Weights of a small contrastive image-text model.
Model: 7.37M parameters, 64-pixel images, encoder norm batchnorm, encoder activation relu, encoder depths [2, 2, 2, 2], text encoder activation squared_relu.
Training: 3400 steps, batches of 128.
Rows from block 4 of the image encoder of a small contrastive image-text model, named by matrix and row number. Rows with one number belong to one channel. Each number is 128 + 32 x the weight over its row's rms, rounded and kept within 0 to 255. All counts start at 0.
After each channel's rows are labels from the 100 images, of 14976, where the channel reaches its highest value: "strongest on" is what is common among them. Only what is clearly more common there than usual is listed. The data: photos with spoken descriptions (Open Images, Localized Narratives). In brackets: how many of the 100.
# convs1: 3x3 conv, stride 2 (encoder.blocks.4.convs.1.weight, 104x104x3x3, each kernel summed), inputs 0-103
# convs2: expand pointwise conv (encoder.blocks.4.convs.2.weight, 432x104x1x1, transposed), outputs 0-107

convs1.78 [125 212  81 169 152  41 153 130 123 105 145 127 168 132 128 123 176 180 111 123 146  63 124 151 145 134 138  91 155 119 110 138 145 210 139 122 106 119  79 125 144 121 149 125 168 119 144  95 106 111 137 133  84 116 171  95 153 137 123  95 133 143  90 104 118 168 143 107  68 117  43 122 154  74 137 178  72 170 101 144 129 113 129 178 111 164 116  99 142 145 181 145 129 123 138 141 119  72 168  80 107 155 184  96]
convs2.78 [106  85 175  93 174 153 136 182  95 132  93 166 159 140  62  66 153 157 103 103  82  81  96 112  72 151  64 112 127  94 155 134 118 142  89 171 161 122 104 103  95 167  83 141 132 136 198 127  82 129  78 133 145 122 136 170 133 185 167 149 113  90 109 109 137  93 104 132 197 168 153 149 132 141  84 107 137 104  82 150  93  84  87  51 131 130 115 134 134 118 100 150 162  95 109  60 178  95 182 136 142  98 112 103  84 113 123  59]
strongest on: text has "standing" (50); text has "wall" (46); text has "holding" (40); text has "man" (31)

convs1.75 [111 128 153 138 139 125 161 108  97 138  93 143  98 138 120  97 189 132  62 158 124 157  99 174 136  73 168 116 143 101  99 106 128  95  57 175 124 128 101 140  98 118  87 147  90 173 151 189  59 144  95 152 135  75 120 143 157 124 166 156 135 108 157 122 119 115 189 161 141  91 144 108 103  82 138 147 157 124  95 133 161 177 133 135 150 145 141 126 127 137 139 105 182 155  36  78  86 169 180  91 168  95 123  76]
convs2.75 [156 168  85  85 104 128 114 128 125 139 123 110 156 164 183 205  74 117 125  53  91 167 183  56 145 195 152 130  43 132 164 148 205 121  71  90  66 113  49  78 210 133 105 169  59 133 110 155  99 206 138 161  83  95 145 124 176 105 131 180  90 173 140 109 150 150 134 147 144 181 136 150 122 158 151 163 145 170 110 130 128 108 164 151 160 104 145 104 170 115 161  79 108  67 173 165  89  97  96 124 122  99 184 132 157 171 139 149]
strongest on: text has "trees" (65); text has "sky" (53)

convs1.59 [109 129 136 118 146 207 146 202  93 126 141  95 177 121  65  83 131 155 136 111 126 169 114 132  99  93 163 116 112 102  80 151 196 125 100 129 125 103 109 100 100 164 103 143 133  69 134 114 132 110 196 112 106 127 159 206 216 169 160 120 105  59  60  97 112 145  85 128 115 167  85  92 124 110 124 151 148 152 144 122 117 136  95 132 168 152 120 118 113 162 148 131 144 100 104  93  98 164 181 124 165 124 106 148]
convs2.59 [139 132 175  99 132 177 169 183 150 125 189 134 102 210 123 134  91 141 145 184 181 132 105  95 125 145 148 105  92 120 173 167 117 123 127 109 103  25 189 105 163 139 141 143 162 111 163 127 152 114 129 164 126  87 118  92 156 192 129 149 172  67  96  98 147 153 140 107 169 172 159 108 141 166 140 137 129 177 199 144 129  68 153  96 174  92 101  92  96  83 115 134 151 135 176 103  99 154 135  63 100 106 143 107 122 150 126 139]
strongest on: text has "holding" (42); text has "wall" (41); text has "man" (37); text has "wearing" (30)

convs1.84 [173 170 143 139 142  83  59 146 116  78 120 114 144 183 173 138 100 154 128 191 151 193 172 118 181  91 130 122 104 174 122  73 157  79 124 142 154 136 180 189 142 178 132 105 120 133 150 168  87 113 123 182 153 107 178 151 119 177 123  96 196 120  97 191 175 173 136 125 107 142 153 153  82 137 135 120 128 101 111 117 133  95 130 122 157 145 132  88 125 148 105 152 145 101 167  72 109 138 103 154 113 127 133  67]
convs2.84 [100 112 117 167  75 111 100 199 128  86 144 123 169  91  25  87 112 115 146 127  91  95 103 150 122 110 131 145 151 141 136  93 112 100 128 136 147 124 180 107 124 124 119 150 148 117 155 194  65 193 190 146  85 140 131 161 115 135 129 138 128 128 146 128  99 127 146 115 150  86 101  57 146 145 155 142  91 115  86 153 128 164 136 132 171 160  96 101  94 137 138  64 151 110  85 113 141 147 142 103 103 195 114 147 185 129 124 139]
strongest on: text has "wearing" (29)

convs1.41 [119 135 116  67 102 147 156 124 101  99 127 110 117 105  75 132 153 172 165 135 126 141  98 152  85  88 158  86 143 146 152 118 142 189 169 118 163 134 100 154 117 115 130 106 139 119 115  66 177 147 103 143  86 112 124  96 124 122 125 100  75  73  84 106 159  99 117  95  31 135  89 121 124  89 166 154  77 112 100  75 162 119 145 123  91 148 128 127 123  95 128 112  66 100 137 185  91 212 124 105 141 182 115 190]
convs2.41 [171  94  89 141  91  82 110 118 144 180 120 102 142 140 185 175 142 131  62 133 209  97 113 115 121  63 103 107 109  95  95 173  88 172 149 177  92 153 148 182 144 121 155 119 138 215  79 164 111 101  85 169  81 107 144 193 133 121 112 151  96 130 174 103  75 106  97 132 141 109 170 135  66 132 105 176 191 144 116 165  95  84 130 108 148 124 122 110 162  70 176 153 140 204 125 192  67 134  86 145 103 121  90 150  38  78 180 105]
strongest on: text has "wearing" (30)

convs1.45 [160  97 114 155 110 119 131 117  67 100  76 153  43 118 118 145  98  99 145 146 163 141  99 134 155 151  75 169 108 165 116  83 131 203 101 132 144 128 122 177 173 130 105 154 131  74  74 176 171 106  73 108 159 131 145  80 113 122 128 132  87 105 124 128  98 116  32  93 135 137 143 139 163 147  98  94 112 181 140 171 181 149 151 130 174 104  97 170 153 152 119 126 124  66 102 137 130 122 166 147 105 112 179 144]
convs2.45 [133 143 136 132 104 138 138  81 161 148 151  82 116 157  56 135  74 132 154 147  91 166 113  28  94 106 116 137 140  91 106 147 153 105 134 138 174  92  86 124 193 115 130  94 125 197 106  35  81 146 149 118  91  82 198 141 143 120 141 119 130 132  83  22 123 151 142  95 150 126 110 141 112 164 170 133 169 152 121 117 140  50 102  54  77 162 161 109  98 125  92 113  70 131 106 104 133 120 106 132 102 104 154 167 137 184 181 173]
strongest on: text has "people" (46)

convs1.71 [ 54 107 119  93 131 183  78 136 144 111 107 142 137  97 125 153 135 182 124 155 192 139 118 165 133  90 193 161 183  80 127 152 133 171 158  89  98 122 136  92 126 134 163 103 158 171  98 135 101 145 156 188 160 210 122 159 160 123 127 119 119 172  88  92 123 130 178 137 127 104 131 122 167  74 127 195  71 109 102 114 111 133 109 145  96 110 191 139 173  73 107 139  93  97 132 111 102 155 174 125 122 121  97 101]
convs2.71 [143 110  65 142 177 101 129 124 119 135  92 130 154 118 172 105 166 101 124 155 149 143  84 111 181 154 152 132 188 100  58 120 151 165 106 158 170 106 121 143 150 129 103 125 109  80 108 164 154 137 128 127 113 126 146 132 112 153 180 168 120  58 112  78 137 129 152 168  97 176 109 102 219 144  78  77 146  87 141  78 115 153 157 143 124 133 155 180  91 119  91 111 181 111 137 118 151 154 109 181 143 129 102 104 156  91 106 159]
strongest on: text has "wall" (40); text has "wearing" (29); text has "persons" (25)

convs1.37 [142 127 132 104 128 104 159  78  99 128 154 151  76 214 135 142 107 163 129 116 143 115 139 127 200 144 138  83 122  81 103 172 107 123 100 153  95 117 135  59 139 241 116  81 101 121 137 148 146 121 114  76 169 132 147 155 195 153 121  96  74 112 152 136  69 108 104 119  97  88  85 171 151  97 138 119  70 109 149  94  84 139 128 169 137 165 114 113 175 110 101 135 106 146  97 157 119 129 134 146 155 126 162 178]
convs2.37 [159 129 167 144 110 145 146 126 118 127 101  53 105 106 123  94 141 101  95  75 124  85 180 186 135  78  92 150 146 134 106 157  67 104 134 123 132 141 120 129 193 116 139 143 178 119 149 117 124 122 124 139 158 109 120 140  76 164 162 114 110 172 121  98 185 136  78 170  36 159 129 135 112  75  76 145 121 112 160 127 190 123 101 117  98 145  80 200 116 140 173  95  76 153 166 121 198 130  90 119  92 159  91 119 207  94 137 105]
strongest on: text has "trees" (56)

convs1.66 [162 156 135 144 199 201 146 195  98 123 130 154 165 110 147 126 124  84 109 124 188  95 149 151  94  53 130 139 115 105 141 114 102 133 122  72 131 121 127  93 130 151 182 132 112 188 122 145 102 122 113 154 116 167 130 100  95 100 113 113  75 105 125 117 122 130 165 131  63 167 156 121 200 160  59 164  92 146 149 153 119 138 173 129 132 179  84 109 128 138 148 155 113 144 109 152 212 108 147 131 202 149 136 147]
convs2.66 [148 104  92 109 171 147 157 149 182 144 164 119 167 123 118 134 123 143 163  88 160 127 113  85 110 158  96 122 137 163 141 103 111 118  91 128  96 178 152 104  89 103  93 103 167  87 120 127  68 154  95 124 132 112 154 111 157 135 115 123 119 100  99 159  95 105 133 129  99 136 103  98 100  74 144  74 117 131 136 168 197 171 118 113 104 130 107 168  89 197 137  84 137 169  72 155 108 140 126 129 182  42 166 133 150 159 127 113]
strongest on: text has "man" (30); text has "wearing" (30); text has "woman" (26)

convs1.50 [144 111 121  98 146  99 132  70 168  80 136 141 145 134 143 112 106  96 172 149 164 158 169 112 159  80 146 147 144  99 103 101 109  97 124 121 102 117 160 116 113 159 159 124 116  88 150 133 106 176 150 115 169 160 181  92 151 115 121  93 163  95 139 137 117 117 141 135  53  51 252 193 164 126  95 124 147 172 184 161 129  86  74 147 155 122 148 132 185 172 101 110 111 134  94 118 133 134 121  79 108 101 120 136]
convs2.50 [ 86 101  68 124  91 151 142 123 111  95 108  77 152 126  80 101 144 175  99 143 122 136 114 157 100  62 157 157 166 130 152 133 209 115 164 130 145 109  76 127 129 187 119 125 124  88 108 118 107 204  89  78 145 146 160 120 184 121 106 189 129 102 128 121  79 157 108  99 129 127 140  68 100 133  60 140  86 156 124 123 164 167  95 150  76 120  78 107 119  74 131 160 113 136 139 120 113 102 121  85 133  82 114 121 175 134 113  88]
strongest on: text has "standing" (51); text has "wall" (43); text has "holding" (36); text has "table" (35)

convs1.61 [131  74 160 123 116 155 130 183 149  94 103 137 130 111 126  77 142 112 102 150  91 116 108 147 134 161  99 203 130 205  95 132 125 180 100  96 138 155 139 156 163 127 130 138 133 165 148 165  88 145 126 150 145 107 171 101 129 127 164 145  59 121 128 142 149 193 155 153  92 154 175  74  94  84 147 144  95 143 146 141 161 121 110 158  60  61 129 161 168 107 148 123 126  90 160 135 152 108  94 158 174 100  81  39]
convs2.61 [133 121  71 155  48 140 186 132  90 138 124 200 105 135  92 121 148  80 115 119 118 151 132 135 152  59 201 104 116 132 116 139 102 126 174 123 148 171  97 116 102 206 144  73  83 127 127 162  99 160 118  71 124  90 142 151 146 139 177 129 166 112 180 167 200 106 157  75 155 139 150 131 212 141 145 140  87 132 131 128 172 134 109 165 118 117 113  76  95 162 117 110 124 161  86  98 179 207 146  72 112 173  91 152 118 178 159 188]
strongest on: text has "wall" (41); text has "holding" (36); text has "woman" (27)

convs1.99 [148 139 145 152 119 115  96 128  98 125 102 159 148  69 197 136  87 158 136 154 120 105 167 192  81 141 101  56 107 117 128 157  96  86 104 165 141 168 137 113  71 147 126  99  80 174 167 120 134  65 164 111 143 143 146 142 168 139 153 194  66 139 114  67 201 168 111 133  71 110 141 158 141 121 102 101 162 134 192 124 128 145  88 126 144 147  95 117  97 166 189 157  96 135 106 129 141 163 164 132 148 128 105 106]
convs2.99 [160  96 145 138 101 143 102  94 128 128 153 137 133 121 208 151 136 132  92 119 176 151 139 118 131 137  84  97 115 172 118 131 175  55 167  98 114 112 161 165  95 151 136 133 128 137 137 132 144 151 149 102  93 134  88  88 157 178 156 149 158  78 159 137 140 108 118 185  55 106 174 100 161  89 176 119 132  94  77 140 138 157 120 162 194 152 128 136 117 122 136 106 119  93 158 171 158 121 166 165 111 136 155 113  73 107  79 179]
strongest on: text has "standing" (53); text has "holding" (42); text has "sitting" (35)

convs1.98 [161 167  90 110 144 171 137 129 146 121  93 132 133  85 151 164 116 118 105 133 161 139 154 112 126 145 129 100  61 146 128 161 120 149 123 142 177 163 178  89  57 149 140 112 127 149 148 132 142 183 163 120 114 148 181 121 130 122 167  65 211 159 123 181  99 127 150 142 105 164 122 147 162 133 121 131 155 137 146  57 167 122  96 156 178 179  96 121 137 136 138  93  93  88 189 103  54 112  86 176  98  87 167 176]
convs2.98 [141 112 153 137 134  89 131 161 105 113 139 140  69  89 108 116 113 114 176 151 106 143 223 192 134 138 135 191  94 119 176  87 125  97 151 211 143 200 132 116 138  60 139 135 104  90  99 146 134 108 185 133 179 187 189 166 114  93 154 167  72 131 140 124 119 147 117  90 158  92 119 165 148 149 120 179 162 125 160 129 141 131  72 143  99 104  85  82 143 148 127 171 174 129 130 113 160 134 159  97 149 174 123 191 155 163 181 119]
strongest on: text has "wall" (42); text has "table" (32); text has "wearing" (31); text has "man" (30)

convs1.14 [125  74 181 164 143 175 127 160 194 119 134 116 139 109 121 100 134 149  90 128 137 119 132  29 123  94  88 210 111 118 165  79  94  76 115 104 178  92 121 134 142  55 151 108 128 113 129 154 127 114  90 150 106 180 152 114 133  99 139 146 113 156 172 118 115 200 105 132 168 181 144 138 134 131 110 106  69 111  78 163 108 131 104 115 142 126 162  92  93 141 118 140 123 121 131 155 102 183 100 130  93  56  95 160]
convs2.14 [115 123  91 186 118  92 121 116 126 110 119 155 139  99  88  82 119 128 136 118 120 176 142 104 131 150 161 172 168  73 144 153 191 170 153 184 145 160 111 136 102 169 143 103 145 115 107  89  95 110  93 118 118 125 138 134 143 103 149 198  85  98 108 169 128 137 216 175 112  99 117 154 141 176  97 134 139 160  60 176  86  46 157 136 142 139 124 132 146 121  84 132 152 132 152  95 131 111 144 100 169 122 166 113 127 132 126 117]
strongest on: text has "standing" (57); text has "wall" (54); text has "holding" (44); text has "man" (35)

convs1.18 [190 177 158 167 109 122  95 105 134 162 131 110  85 128 147 104 133 160  77 209 130 119 134 125 156  94 116  95 131 125 107 138 120 118 130  93 119 101 122 184 119 114 127 115 127 157  90 145  78 148 170  87  72 156 168 125 113 131  86 134 145 150 148  80 128 126 159 108  81  68  78 112 145 106 150 138 114  87  90 111 117 113 117 135  47  87  47 143 211 163 119 149 148 110 174 101 155  62 164 104 115  97 140 101]
convs2.18 [133 151 108 146 161 151 144  88 136 166 103 170 207 156  69 147 123 162 117 126 106  61  98 137 129 191 185  88 207 154 188 150 124 170 135 130  87 139 130 105  92 138 138 113 149 105 113  43  80 184  78 100 123 136 101 132 113  76 126 127 128 121 127  67 150 163 150 163 145  82 173 104 110 105 176 152 122 111 146 105 111 126  96 128 112 115 150 155  99 100 102 140 176  97 146 106 123 114  88 129 155  97  99 136 112  92  92 107]
strongest on: text has "wall" (40); text has "holding" (36); text has "two" (28)

convs1.102 [ 76  61 140 167 104 174 103 109  88 139  84 137 142 109 113 153 122 175 149 181 123 101 101 132 128 119  99  90 111 106  86 114 112 127 141 106 115  81 127 172 120 124 115 143 128 133 104  93  86 169 149 129 120  37 201  79 159 133 115 143 104 103 106 142  97 172  97 145 159 178  89  71 130 142  95 113 132  97 174 183 124 181 190 147 199 102 132 149 179 127 130 103 151 149 122  94 125 109 161 145 143 107 124 199]
convs2.102 [159 148  85 119 138 157  85 145 121 122  94 132 167 166 159 104 130 147 169 114  73 197 199 153 173 141 102 109 141 118 135 132  87 127 145 122 119 108 110 156 132  81  97 124 161 118 127 139 142 172  81 119 127  81 161  69 100  76  88 121 135 170  61 145  89 104  60 151 115 189 123  84 111 138 149  92 167 159 106 161 150  63 100 105 127 116 114 202 151 136 143 103 117 114 133  98  67 110 115 115 120 136 131 175 129 150 157 142]
strongest on: text has "standing" (51); text has "wall" (46); text has "holding" (41); text has "wearing" (36)

convs1.29 [145 119 159 195 122  72  96 123 175 126 117 124 146 125 121 122 137 157 153  37  73 107  71 196 113 125 106 145 124 121 156 135 154 172 184  73 144 120  84 131 107 114 156 109 168 151 173  90 145 147 136 135 140  85 106  92 146 139 164 166  86 158  68 117 116 181 142 119 130  97  69  90 124  87  68 181 146 145 115 167 116 140 164 131 121 170 125  96 125 122 154 173 135 119  83 126 127 150 100 101 186 108 136 190]
convs2.29 [115 100 154 121 162 149 147 114 134 206 136 109 157 104 161 116 149 179 170  71 116 108 128 124 132 160 103  46 121 104 204 160 163 131  73 115 175 127 122 118 130 144  61  99 163  92 121 197 131  76 121 111 121 137  42  95 118 112 125 123 112  87 124 185 127 159 184 147  99 158 147 159 164  82 179  76 124  65  89 184 158 137 108 121 186 150 168 164  56 176  93 145 154 127 131 102 174 119 148 118 165 108 141 144 138 110 169  60]
strongest on: text has "standing" (52); text has "holding" (44); text has "wall" (44); text has "wearing" (32)

convs1.63 [120 123 176 170 144 122 114 173  85 138  88  80  95 149 173  88 120 161  79 112 128 161 149 125 113 129  80  72 139  41 183 165 127 178 123 134 112  90 140 114 155 146 123 141 139 181 128  65 149 102 119 124 131  85 127 163 107 168 125 138 115 114 130 104 160 172 115 108 128 117  85 110 139  56  84 150  94  83  92 157 109 112 103 168 139 169  94  83  85 130  96 174 109 148  90 153 147 162 106  36 140 130 129 109]
convs2.63 [113 117  62 150 130 168 120 101 148 151 159 166 141 130 138 148 129 145 144 164 108  85 101 119 145  97 127  82 152 159  79 173 214 147 144 132 100  85 128 112 121 136  96  92 116 125 145 159 122 126 149 131 113 119 143  88 200 122 117 141 146 110 122 143  67 154 136 173 160 201 155 179 165  90 146 133 171 115 119 112 100 146 167 118 142 172 173 164 140 142 102 157 171  85 144 138  92  94  96  85 149  77 146 130 145  92 122  77]
strongest on: text has "standing" (52); text has "wall" (42); text has "holding" (39); text has "wearing" (36)

convs1.72 [207  69 150 160 149 160 123 154  98 158  94  94 134 137  86 103 131 130 144 165  81 105 117  78 136 106  84 146 165 111 130 104 118 121 184  93 186 128 179 100 140 118  86 124  98 104 150 117  95 102  71 106 147 126 181  92 163 134 142 118 177  83 159 108 181 136 151 162 102 121 131 169 131 142 151 111 150  59 128 133 136  71 155 178 138 117 121  91 110 108  52 151 108  92 157 124 107 147  68 139 167  99 148 188]
convs2.72 [136 177 169 160 102 129 111 135  98 168 105 124 157 131 165  87 123 132  93 160  61 166 119 108 117 124 127 120 134 110 129 150 112 124  93 121 108  65 116 163 134 101 139  48 120 126 130  69 104 113 150 115 122 171  92 107 120 106  89 124 147 193 100 146  95 135 166 143 131  84 129  35 200 113  96  90 165 143 136 178 154 191 125 191 115 159  97 167 112  95 145 135 166 155 101 102 149  82 106  96 123  76 164 108 127 162 100 101]
strongest on: text has "wearing" (29)

convs1.97 [102  84 134 126 118  59 130  74  79 100 127 139 157 148 109 164 129 132 133  91 132  98 129  65  87 124  55 122 124 132 107  79 172  95 127 149  98 137  83  96 108 110 103 107 115  72 108 100 105 109 141  78 135 154  94 169 113 127  78 183 138 110 146  71 102 178  93  69 145 121 123 124 147  36 153 163 112 110  90 104  66  87  89 115 114 127  97 144 167 154 154 172 164 118 149  99 122  93 167 101 154 154 109 139]
convs2.97 [139 125 123 139 172 102 105  88 118 123 142 145 173 103  75 177 129 167  96  81 148 116 107 153 202 109 123  94  80 121 160 158 131  88 159 115 124  85  95 124 105 115 106  63 128 201 154 124 152 136  84  47 177 115 166 167 183 113 105 144  83  74 135 133  92 141 176 142 108 113 103 174 149 148 160 101  99 119 124 120  93 138 157 105  91 125 109 107 113 130 200 151 106 146 130 125 150 142 145 195 119 137 101  96 171 207  72 171]
strongest on: text has "man" (29)

convs1.76 [ 72  78 120 105 117 110 113  97 130 139  64 159  97 113 126 116 128 115  89  66 161 119  84 100 106  79 134 174 131 127 172 149 159 108 173 104  70  87  95 179 172 101  94 142 131 120 122 143 162 139 142  99 169  69 132 128  92 140 141 194 107 151 149 100 145 165 131 187 101  96 102 114 123 115 130  97  35 142 126 145  95 160 110  84 139 150 152 148  80 150 107  84 104 123  69 110 155 141  91  98 190  88 139 147]
convs2.76 [139 102 131 110 117 144 101  85 136 128 115 148 208  77 161 193  74 123 169 153 148 119 110 125 134  73 117 157  82 125 117 168 143 101  98 125 129 146 128 124 130 163 195 172 145 145 105 156 118 178  80  66 105 158 134 119  85 145 141 120 110 109  98 158  92 145 136  81 134 173 153 170 133 144 194 178 119 148  90 122 153 120 190 117  93 108 131 161 200  92 171 167 148 167 168  61  96  98 111 148 149 154 141 121 149 127  98 149]
strongest on: text has "people" (50); text has "standing" (48); text has "holding" (36); text has "table" (32)

convs1.95 [148  98 143 153 137 127 113 168  77 158 102 132 126 148 125 175 137  99 126  95 138 106 122 122 150 114 106  91 152 103  93 185  58 210 101  99 130  93  39 116 117  85 165 143 167 107 149 137 154 109  85  97 109 142 132 122 105 178 203  76 124  80 138 117 125 109  63 192 151 130 111 155 126 134 125 126 176 102  98  93 125 177 164 123 176 156 148 141 180  80 190 156 123 131 119 157  73 143 107 122 133 149 143 127]
convs2.95 [115 118 107  70 117 152 126 121  99 104 129 156 138  92 114 123 186 150 148  89 159 128 186  90 114  78 119 191 169 122 109 132  95  49 154 136 123 154 151  66  98 110 112 138 142 122 120 165 112 147 104 128 165 156 147 146 171 174 121 128 134  69  94 112 134 140 137 150 140 110  84 114 144  93 126 164 139 201 125 115 129 102 186 124 125 158  57 102 128  78  97 125 119 114 130  90 170 172 115 102 170 179 106 100 103 114 126 121]
strongest on: text has "holding" (43); text has "man" (32)

convs1.32 [ 85 120 192  89  91 134  98 127 130 103 102 117 112  77 128  66 120 145 117 118 123 123 121 182 179  94 130 150 119 145 117 130 182 131 177  92 122 139 141 153  95 129 107 160  87 153 121 135 106 141 179 122  71 178  49 105 110  96 127 150 145 123 102 148  59  70  94 124  94 141 123  97 138 128  85 172  84  95 167  94 114 103 146 132 213 149  94 118 109 124 109 112  78 167  80 104 165 107 173 129 106 180  78 134]
convs2.32 [167  91 165 120 140 153  97  55  68 111  92 136 157 111 140 120 102 107 116 107 118 198  98 116 123 156  99 140 155 139 111 159 187  70 173 191  64 129 172 156 142 188 115  88 108 164 117 162  47 139  93  92 167  72 144 119 164  94 148 108 166 102  92 171  72  86 161 147 102 159 104 166 119  85 127 172 107 113 176 105 154  99  92 112  59 164 130 107  72 145 176 154 167 156 126 142 115  79 164  86 147 111 136 108 160 120 107  88]
strongest on: text has "grass" (31)

convs1.27 [115  93 154 129 138 192 147 103 168 150 163 171  73  72 156 115 118  65 118 132 195 171 118 119 143 114 108 210 137 109 136  93 139 100  52 135 175 100 121 132  67 157 119 160 162 158  96 152 125  86 212 124  60 127 106 120 128 136  90 137 168 110 152 157 120 159 122 136  96 129 147 119  77 145 114 153 120 115 163 124 141 135 110 115 177  69 108 139 149 111 100  53  92 148 138 137 162 156 113  87 128 135 104 108]
convs2.27 [128 167  83 174 166 141 112 100  83  79  71 110 127 132 113 134 186 120  58  98 122  86 123 113 118  98 200 118 124  93 169 145 179 152 170 133 122 177 147 111 107 165 135 123 133 101 132 119  96 182 140  86 128 155 182 161 147 128 127 126 116 152 110 163 138 117 127 129 115 129 135  98 126  99 152 161 128  73 136 149 115 151 132  94 146 169  92 155 126 123 142 136 146 115  75 141 182 148 137  57 164 135  83 185  92 114 128 176]
strongest on: text has "wall" (46); text has "holding" (45); text has "sitting" (38); text has "man" (33)

convs1.5 [108  98 105 149  94 129  71 156 127 117  87 128 144  93 117 127 154 203 102 118 160 102 127 125 151 181 160 158 179 128 129 204 157 177 108 142 179 155 137 150 159 134 127 132 129 215 101  81 155 116  58 106 103  50 113 154  90 139 174 151  62  95 148 119 106  71 130 112 110 170 121 126 102 145 159 141  94 131 163 116 119  81 131 125 128 193 181 168 176 107 113  93 141 146 132 119 140 117 120  94 146 134 161 151]
convs2.5 [113  79  77 114  73  83 137 125  70  84  94 142 128  94  41 136  97 122 107 139 169 126 108 117 105 156 142 121 135 150 136 112 102 161  86  71  96  72 142 154 101 128 123 119  92 120  66 144 146 152 136  93 143 116 126 153 152 126 106 175 143 113 159  97 158 180 113 101 147 108 180  91 163 150 194  86 124 122 141  78 173 136 163 199 136 163 150 120 139 127 144 120  90 138 118 125  80  61 110 168 165 149  97 163 155 180 117 127]
strongest on: text has "holding" (36); text has "wearing" (31)