Weights of a small contrastive image-text model: encoder widths [192, 288, 432, 640].
Rows from block 2 of the text encoder of a small contrastive image-text model, named by matrix and row number. Rows with one number belong to one neuron. Each number is 128 + 24 x the weight over its row's rms, rounded and kept within 0 to 255. All counts start at 0. Numbers have three digits each.
After each neuron's rows are labels from the 100 texts, of 14976, where the neuron reaches its highest value: "fires on" is the input token at the peak. Only what is clearly more common there than usual is listed. The data: photos with spoken descriptions (Open Images, Localized Narratives).
# fc1: MLP up (text_encoder.blocks.2.mlp.fc1.weight, 640x320), inputs 107-213
# fc2: MLP down (text_encoder.blocks.2.mlp.fc2.weight, 320x640, transposed), outputs 107-213

fc1.448:120155096121158154100091137125097132088112109142069123104179145142107129111156111078156117150136137131122111143120171119138099103143108138126108116124164157127125093101130111126099127131105135139126090129140121122083154102099110132103112087112128122141117136116144082094170119158155112148160136115155102135110100115137125
fc2.448:083157128114107104145131111111152151099108141175164151112094080150126109144153114089144152107097103119145148116128131136112143142152128145136123174100113117163141154119126117105131155145092112094117108131092149154115098107134129167114083103134106141124090131104123146132095123084129172118108175141125103146123107130150148
fires on: "w"

fc1.97:156142172100173149099145128113090146166099136111167139122162140144121156120146149102167114099154123160134106086130114085080116174093165129133147114123108111123167116126109124108103104121103083156153110130177114099106102138100126090100139148104132140140111112100084090076096135124114153138147132123144115115110108142107103
fc2.97:155103138144136096099156142149107114146095127129133121151099173110126137146171096124110103185087160106094137147107123123097138141136139141134095115120150140138149168091114112104158161113126168104119118146108101084138104138109148108124152144148150167156114132149088112094107099102113102137161155097092095138099114140161138
fires on: "w"; "l"

fc1.157:159131106119089137125095166097139126098117127145106091163143098159123116099114144150133091179109143161111186137105154130107097151119084099086154106088117165131132150117088097114136125142123130094104157162135134117133108105109140138186146084158109138160107106145151112086105155113127120122179137135165117142116126103145163
fc2.157:122170099109100092145091105145163110104137084130141151106147109104070152119119079150108139110137117135161150110111123104139058068106135156135135144107158110132170105148119170138047134129130132144159135144088143126090146108138174144136148155168126132126110117085120138147120156166127123120095114130116088171128119129122143
fires on: "s"; "y"

fc1.1:145128138156081131185126114115144121087154150149097169134124154133137111119127124151139147145125131149140115148092146136135138119196082093156149122131164116130146113130132148152148118149173162110161096116152142111092154126148116097100140147149131086100118144132098171121146148114098167091172141154156177166121125107157149
fc2.1:097151167152118143145145075145112134142132141122145138137168119120132080125134144128123122122113087104123136130145132077139160141112156120120174090162152152103126152137177127095113135124154112153114072110102146099109136081099135134133102086128153100167102141162104101141107125135122128112144126124117145168120113117120120
fires on: "w"; "n"; ","

fc1.387:123135136111115139137115145142121149137145113150135108137151086120137096102153111091099095140146128120138147120117123172131157102089126118123136143125126129143133124129139112134141103112160113111143123127077139120181142101111151102156131103113172121086109126096100170123164124118144104116100121135116156145151095079150125
fc2.387:139129149120116158144157083171159142156094174154155120103168109163110076142105125133153101169106124128126105113110148108137121137116081135145158133147111123139172173155130127089114139104168115108172136124097137130092204077125145088167123093137155160142138093097106139152114112126130160080131130160099101164135103105172120
fires on: "w"; "s"

fc1.412:153149109123108083146165089115135143147091115171096183126122120107187133071144146137110068127134112162173127123108128124166129115141157117102177142142153144147120163115129118166093105161137151139135113143125130100105136128197117179143146138112135096122082145152124143166124140175153148120120149156135141127119098147149121
fc2.412:096141126088150136112096104114154063102116157133140181129143092133129071136108096119141101124138159140143123102117114122101094133111132141125131145137122158160184059193146173129107149135122145122162161141116146097150141096111131108156129098135168121139164125109091170163095171133113146078096146085126101142086102151146103
fires on: "s"

fc1.326:134125115139141131113135102100128098124125101102072171169148127103135155147123176150131168155132080163106120112136166143094111076104131088168127177144140119146121118094144188153132130138144152121121146133084124108117117152139145098129124140142126118111121115115084125150101114160139121157143116149110102184134127126125137
fc2.326:095146132117084135100126122157085200128119143135133125096103175079114089152139101156098134098138107122144161130117128161118102165120160139153123092143134117154117130152147122097145099095115154110139119121155126145137121101129126120147129115131145116160172146140129112150106169125161099095110103146157084144111116089135147
fires on: "s"

fc1.460:139175150143083127116129173120121112135108128132116136108154103140128184151156166148124122173131145164109125109108137112124119095135135171044112166136091097113116119146170140101133146147137116118138120173114121135119134121157148152132103106131137107153129144107065111161108155080125111126160150135129138154088156161146153
fc2.460:111194133141132101074124117089119116120170085131095111095097093141166135097121071174136145160110147137097125127123107071094103130094066155096092169113106133147140122124118131146135132104117115123154136175089105144122145159125150146112124096135132071132159128140119122128122101139133114127126169103100124119147165155130126
fires on: "w"

fc1.237:155134117157127134133102114174105116074097139144142159128142095155122127134082127132142100143144172111147131136136148153097170141173096151110137118110132137120115151138115164120116115160118112115064125106093144139100111127103142153170146069155147125118088121111110149145133109115103096099106089123106152154162072119122104
fc2.237:081171112107113109147111139124109109135136156169133121154141109135133116157135141130159165149147084140082137093122106114169131159128094104163127115127105107157152132184128155114118170151148162101116126150132132107149122091113137124113138079081139119138099140090119126139134095137082124131135119184110116139144105096161122
fires on: "<end>"; "s"; "w"

fc1.537:157134124122141118151087133140114157119092098150132127127180095108135138139113121108159091123129110087086132095126110137127145130138130138093110091172134125111137186140129084111165099125130123130122125135147127104153123137097141144122135107117115105104164125139171102119145137172158092142114124148087123164136095121123115
fc2.537:092134136118110121111157120149157146141138120129155137135107104119109117150087125102126173101132131148150154132084113128121082137158124159122091155119122115138157141143098121137086133162106095152143163115092137143136167089114142105128089169116098164097126141073158170118098122115135085087142130088112152138122177134107157
fires on: "<end>"; "."

fc1.302:136106143124127092147123143101120131135155121121154110126122138129149176148125114076122092171151153130102162151148118099101144099162140155103163123147154138124147181168169101148156125160112133122146114081092094096141127136121107126130156156102099162126129081151151124131140146124103096111129118173112099145137130106112134
fc2.302:155099147089114106081104128110156103141167116140113145137127097101127150115120118127117150101138139125163115130116143103046095151157101135133131146099093134120126085127114178114127153083153133169095133126115121160132135139153114156119129141099130109143130145138123142103137146159123113159164135079078143131137137124124093
fires on: "l"; "d"; "n"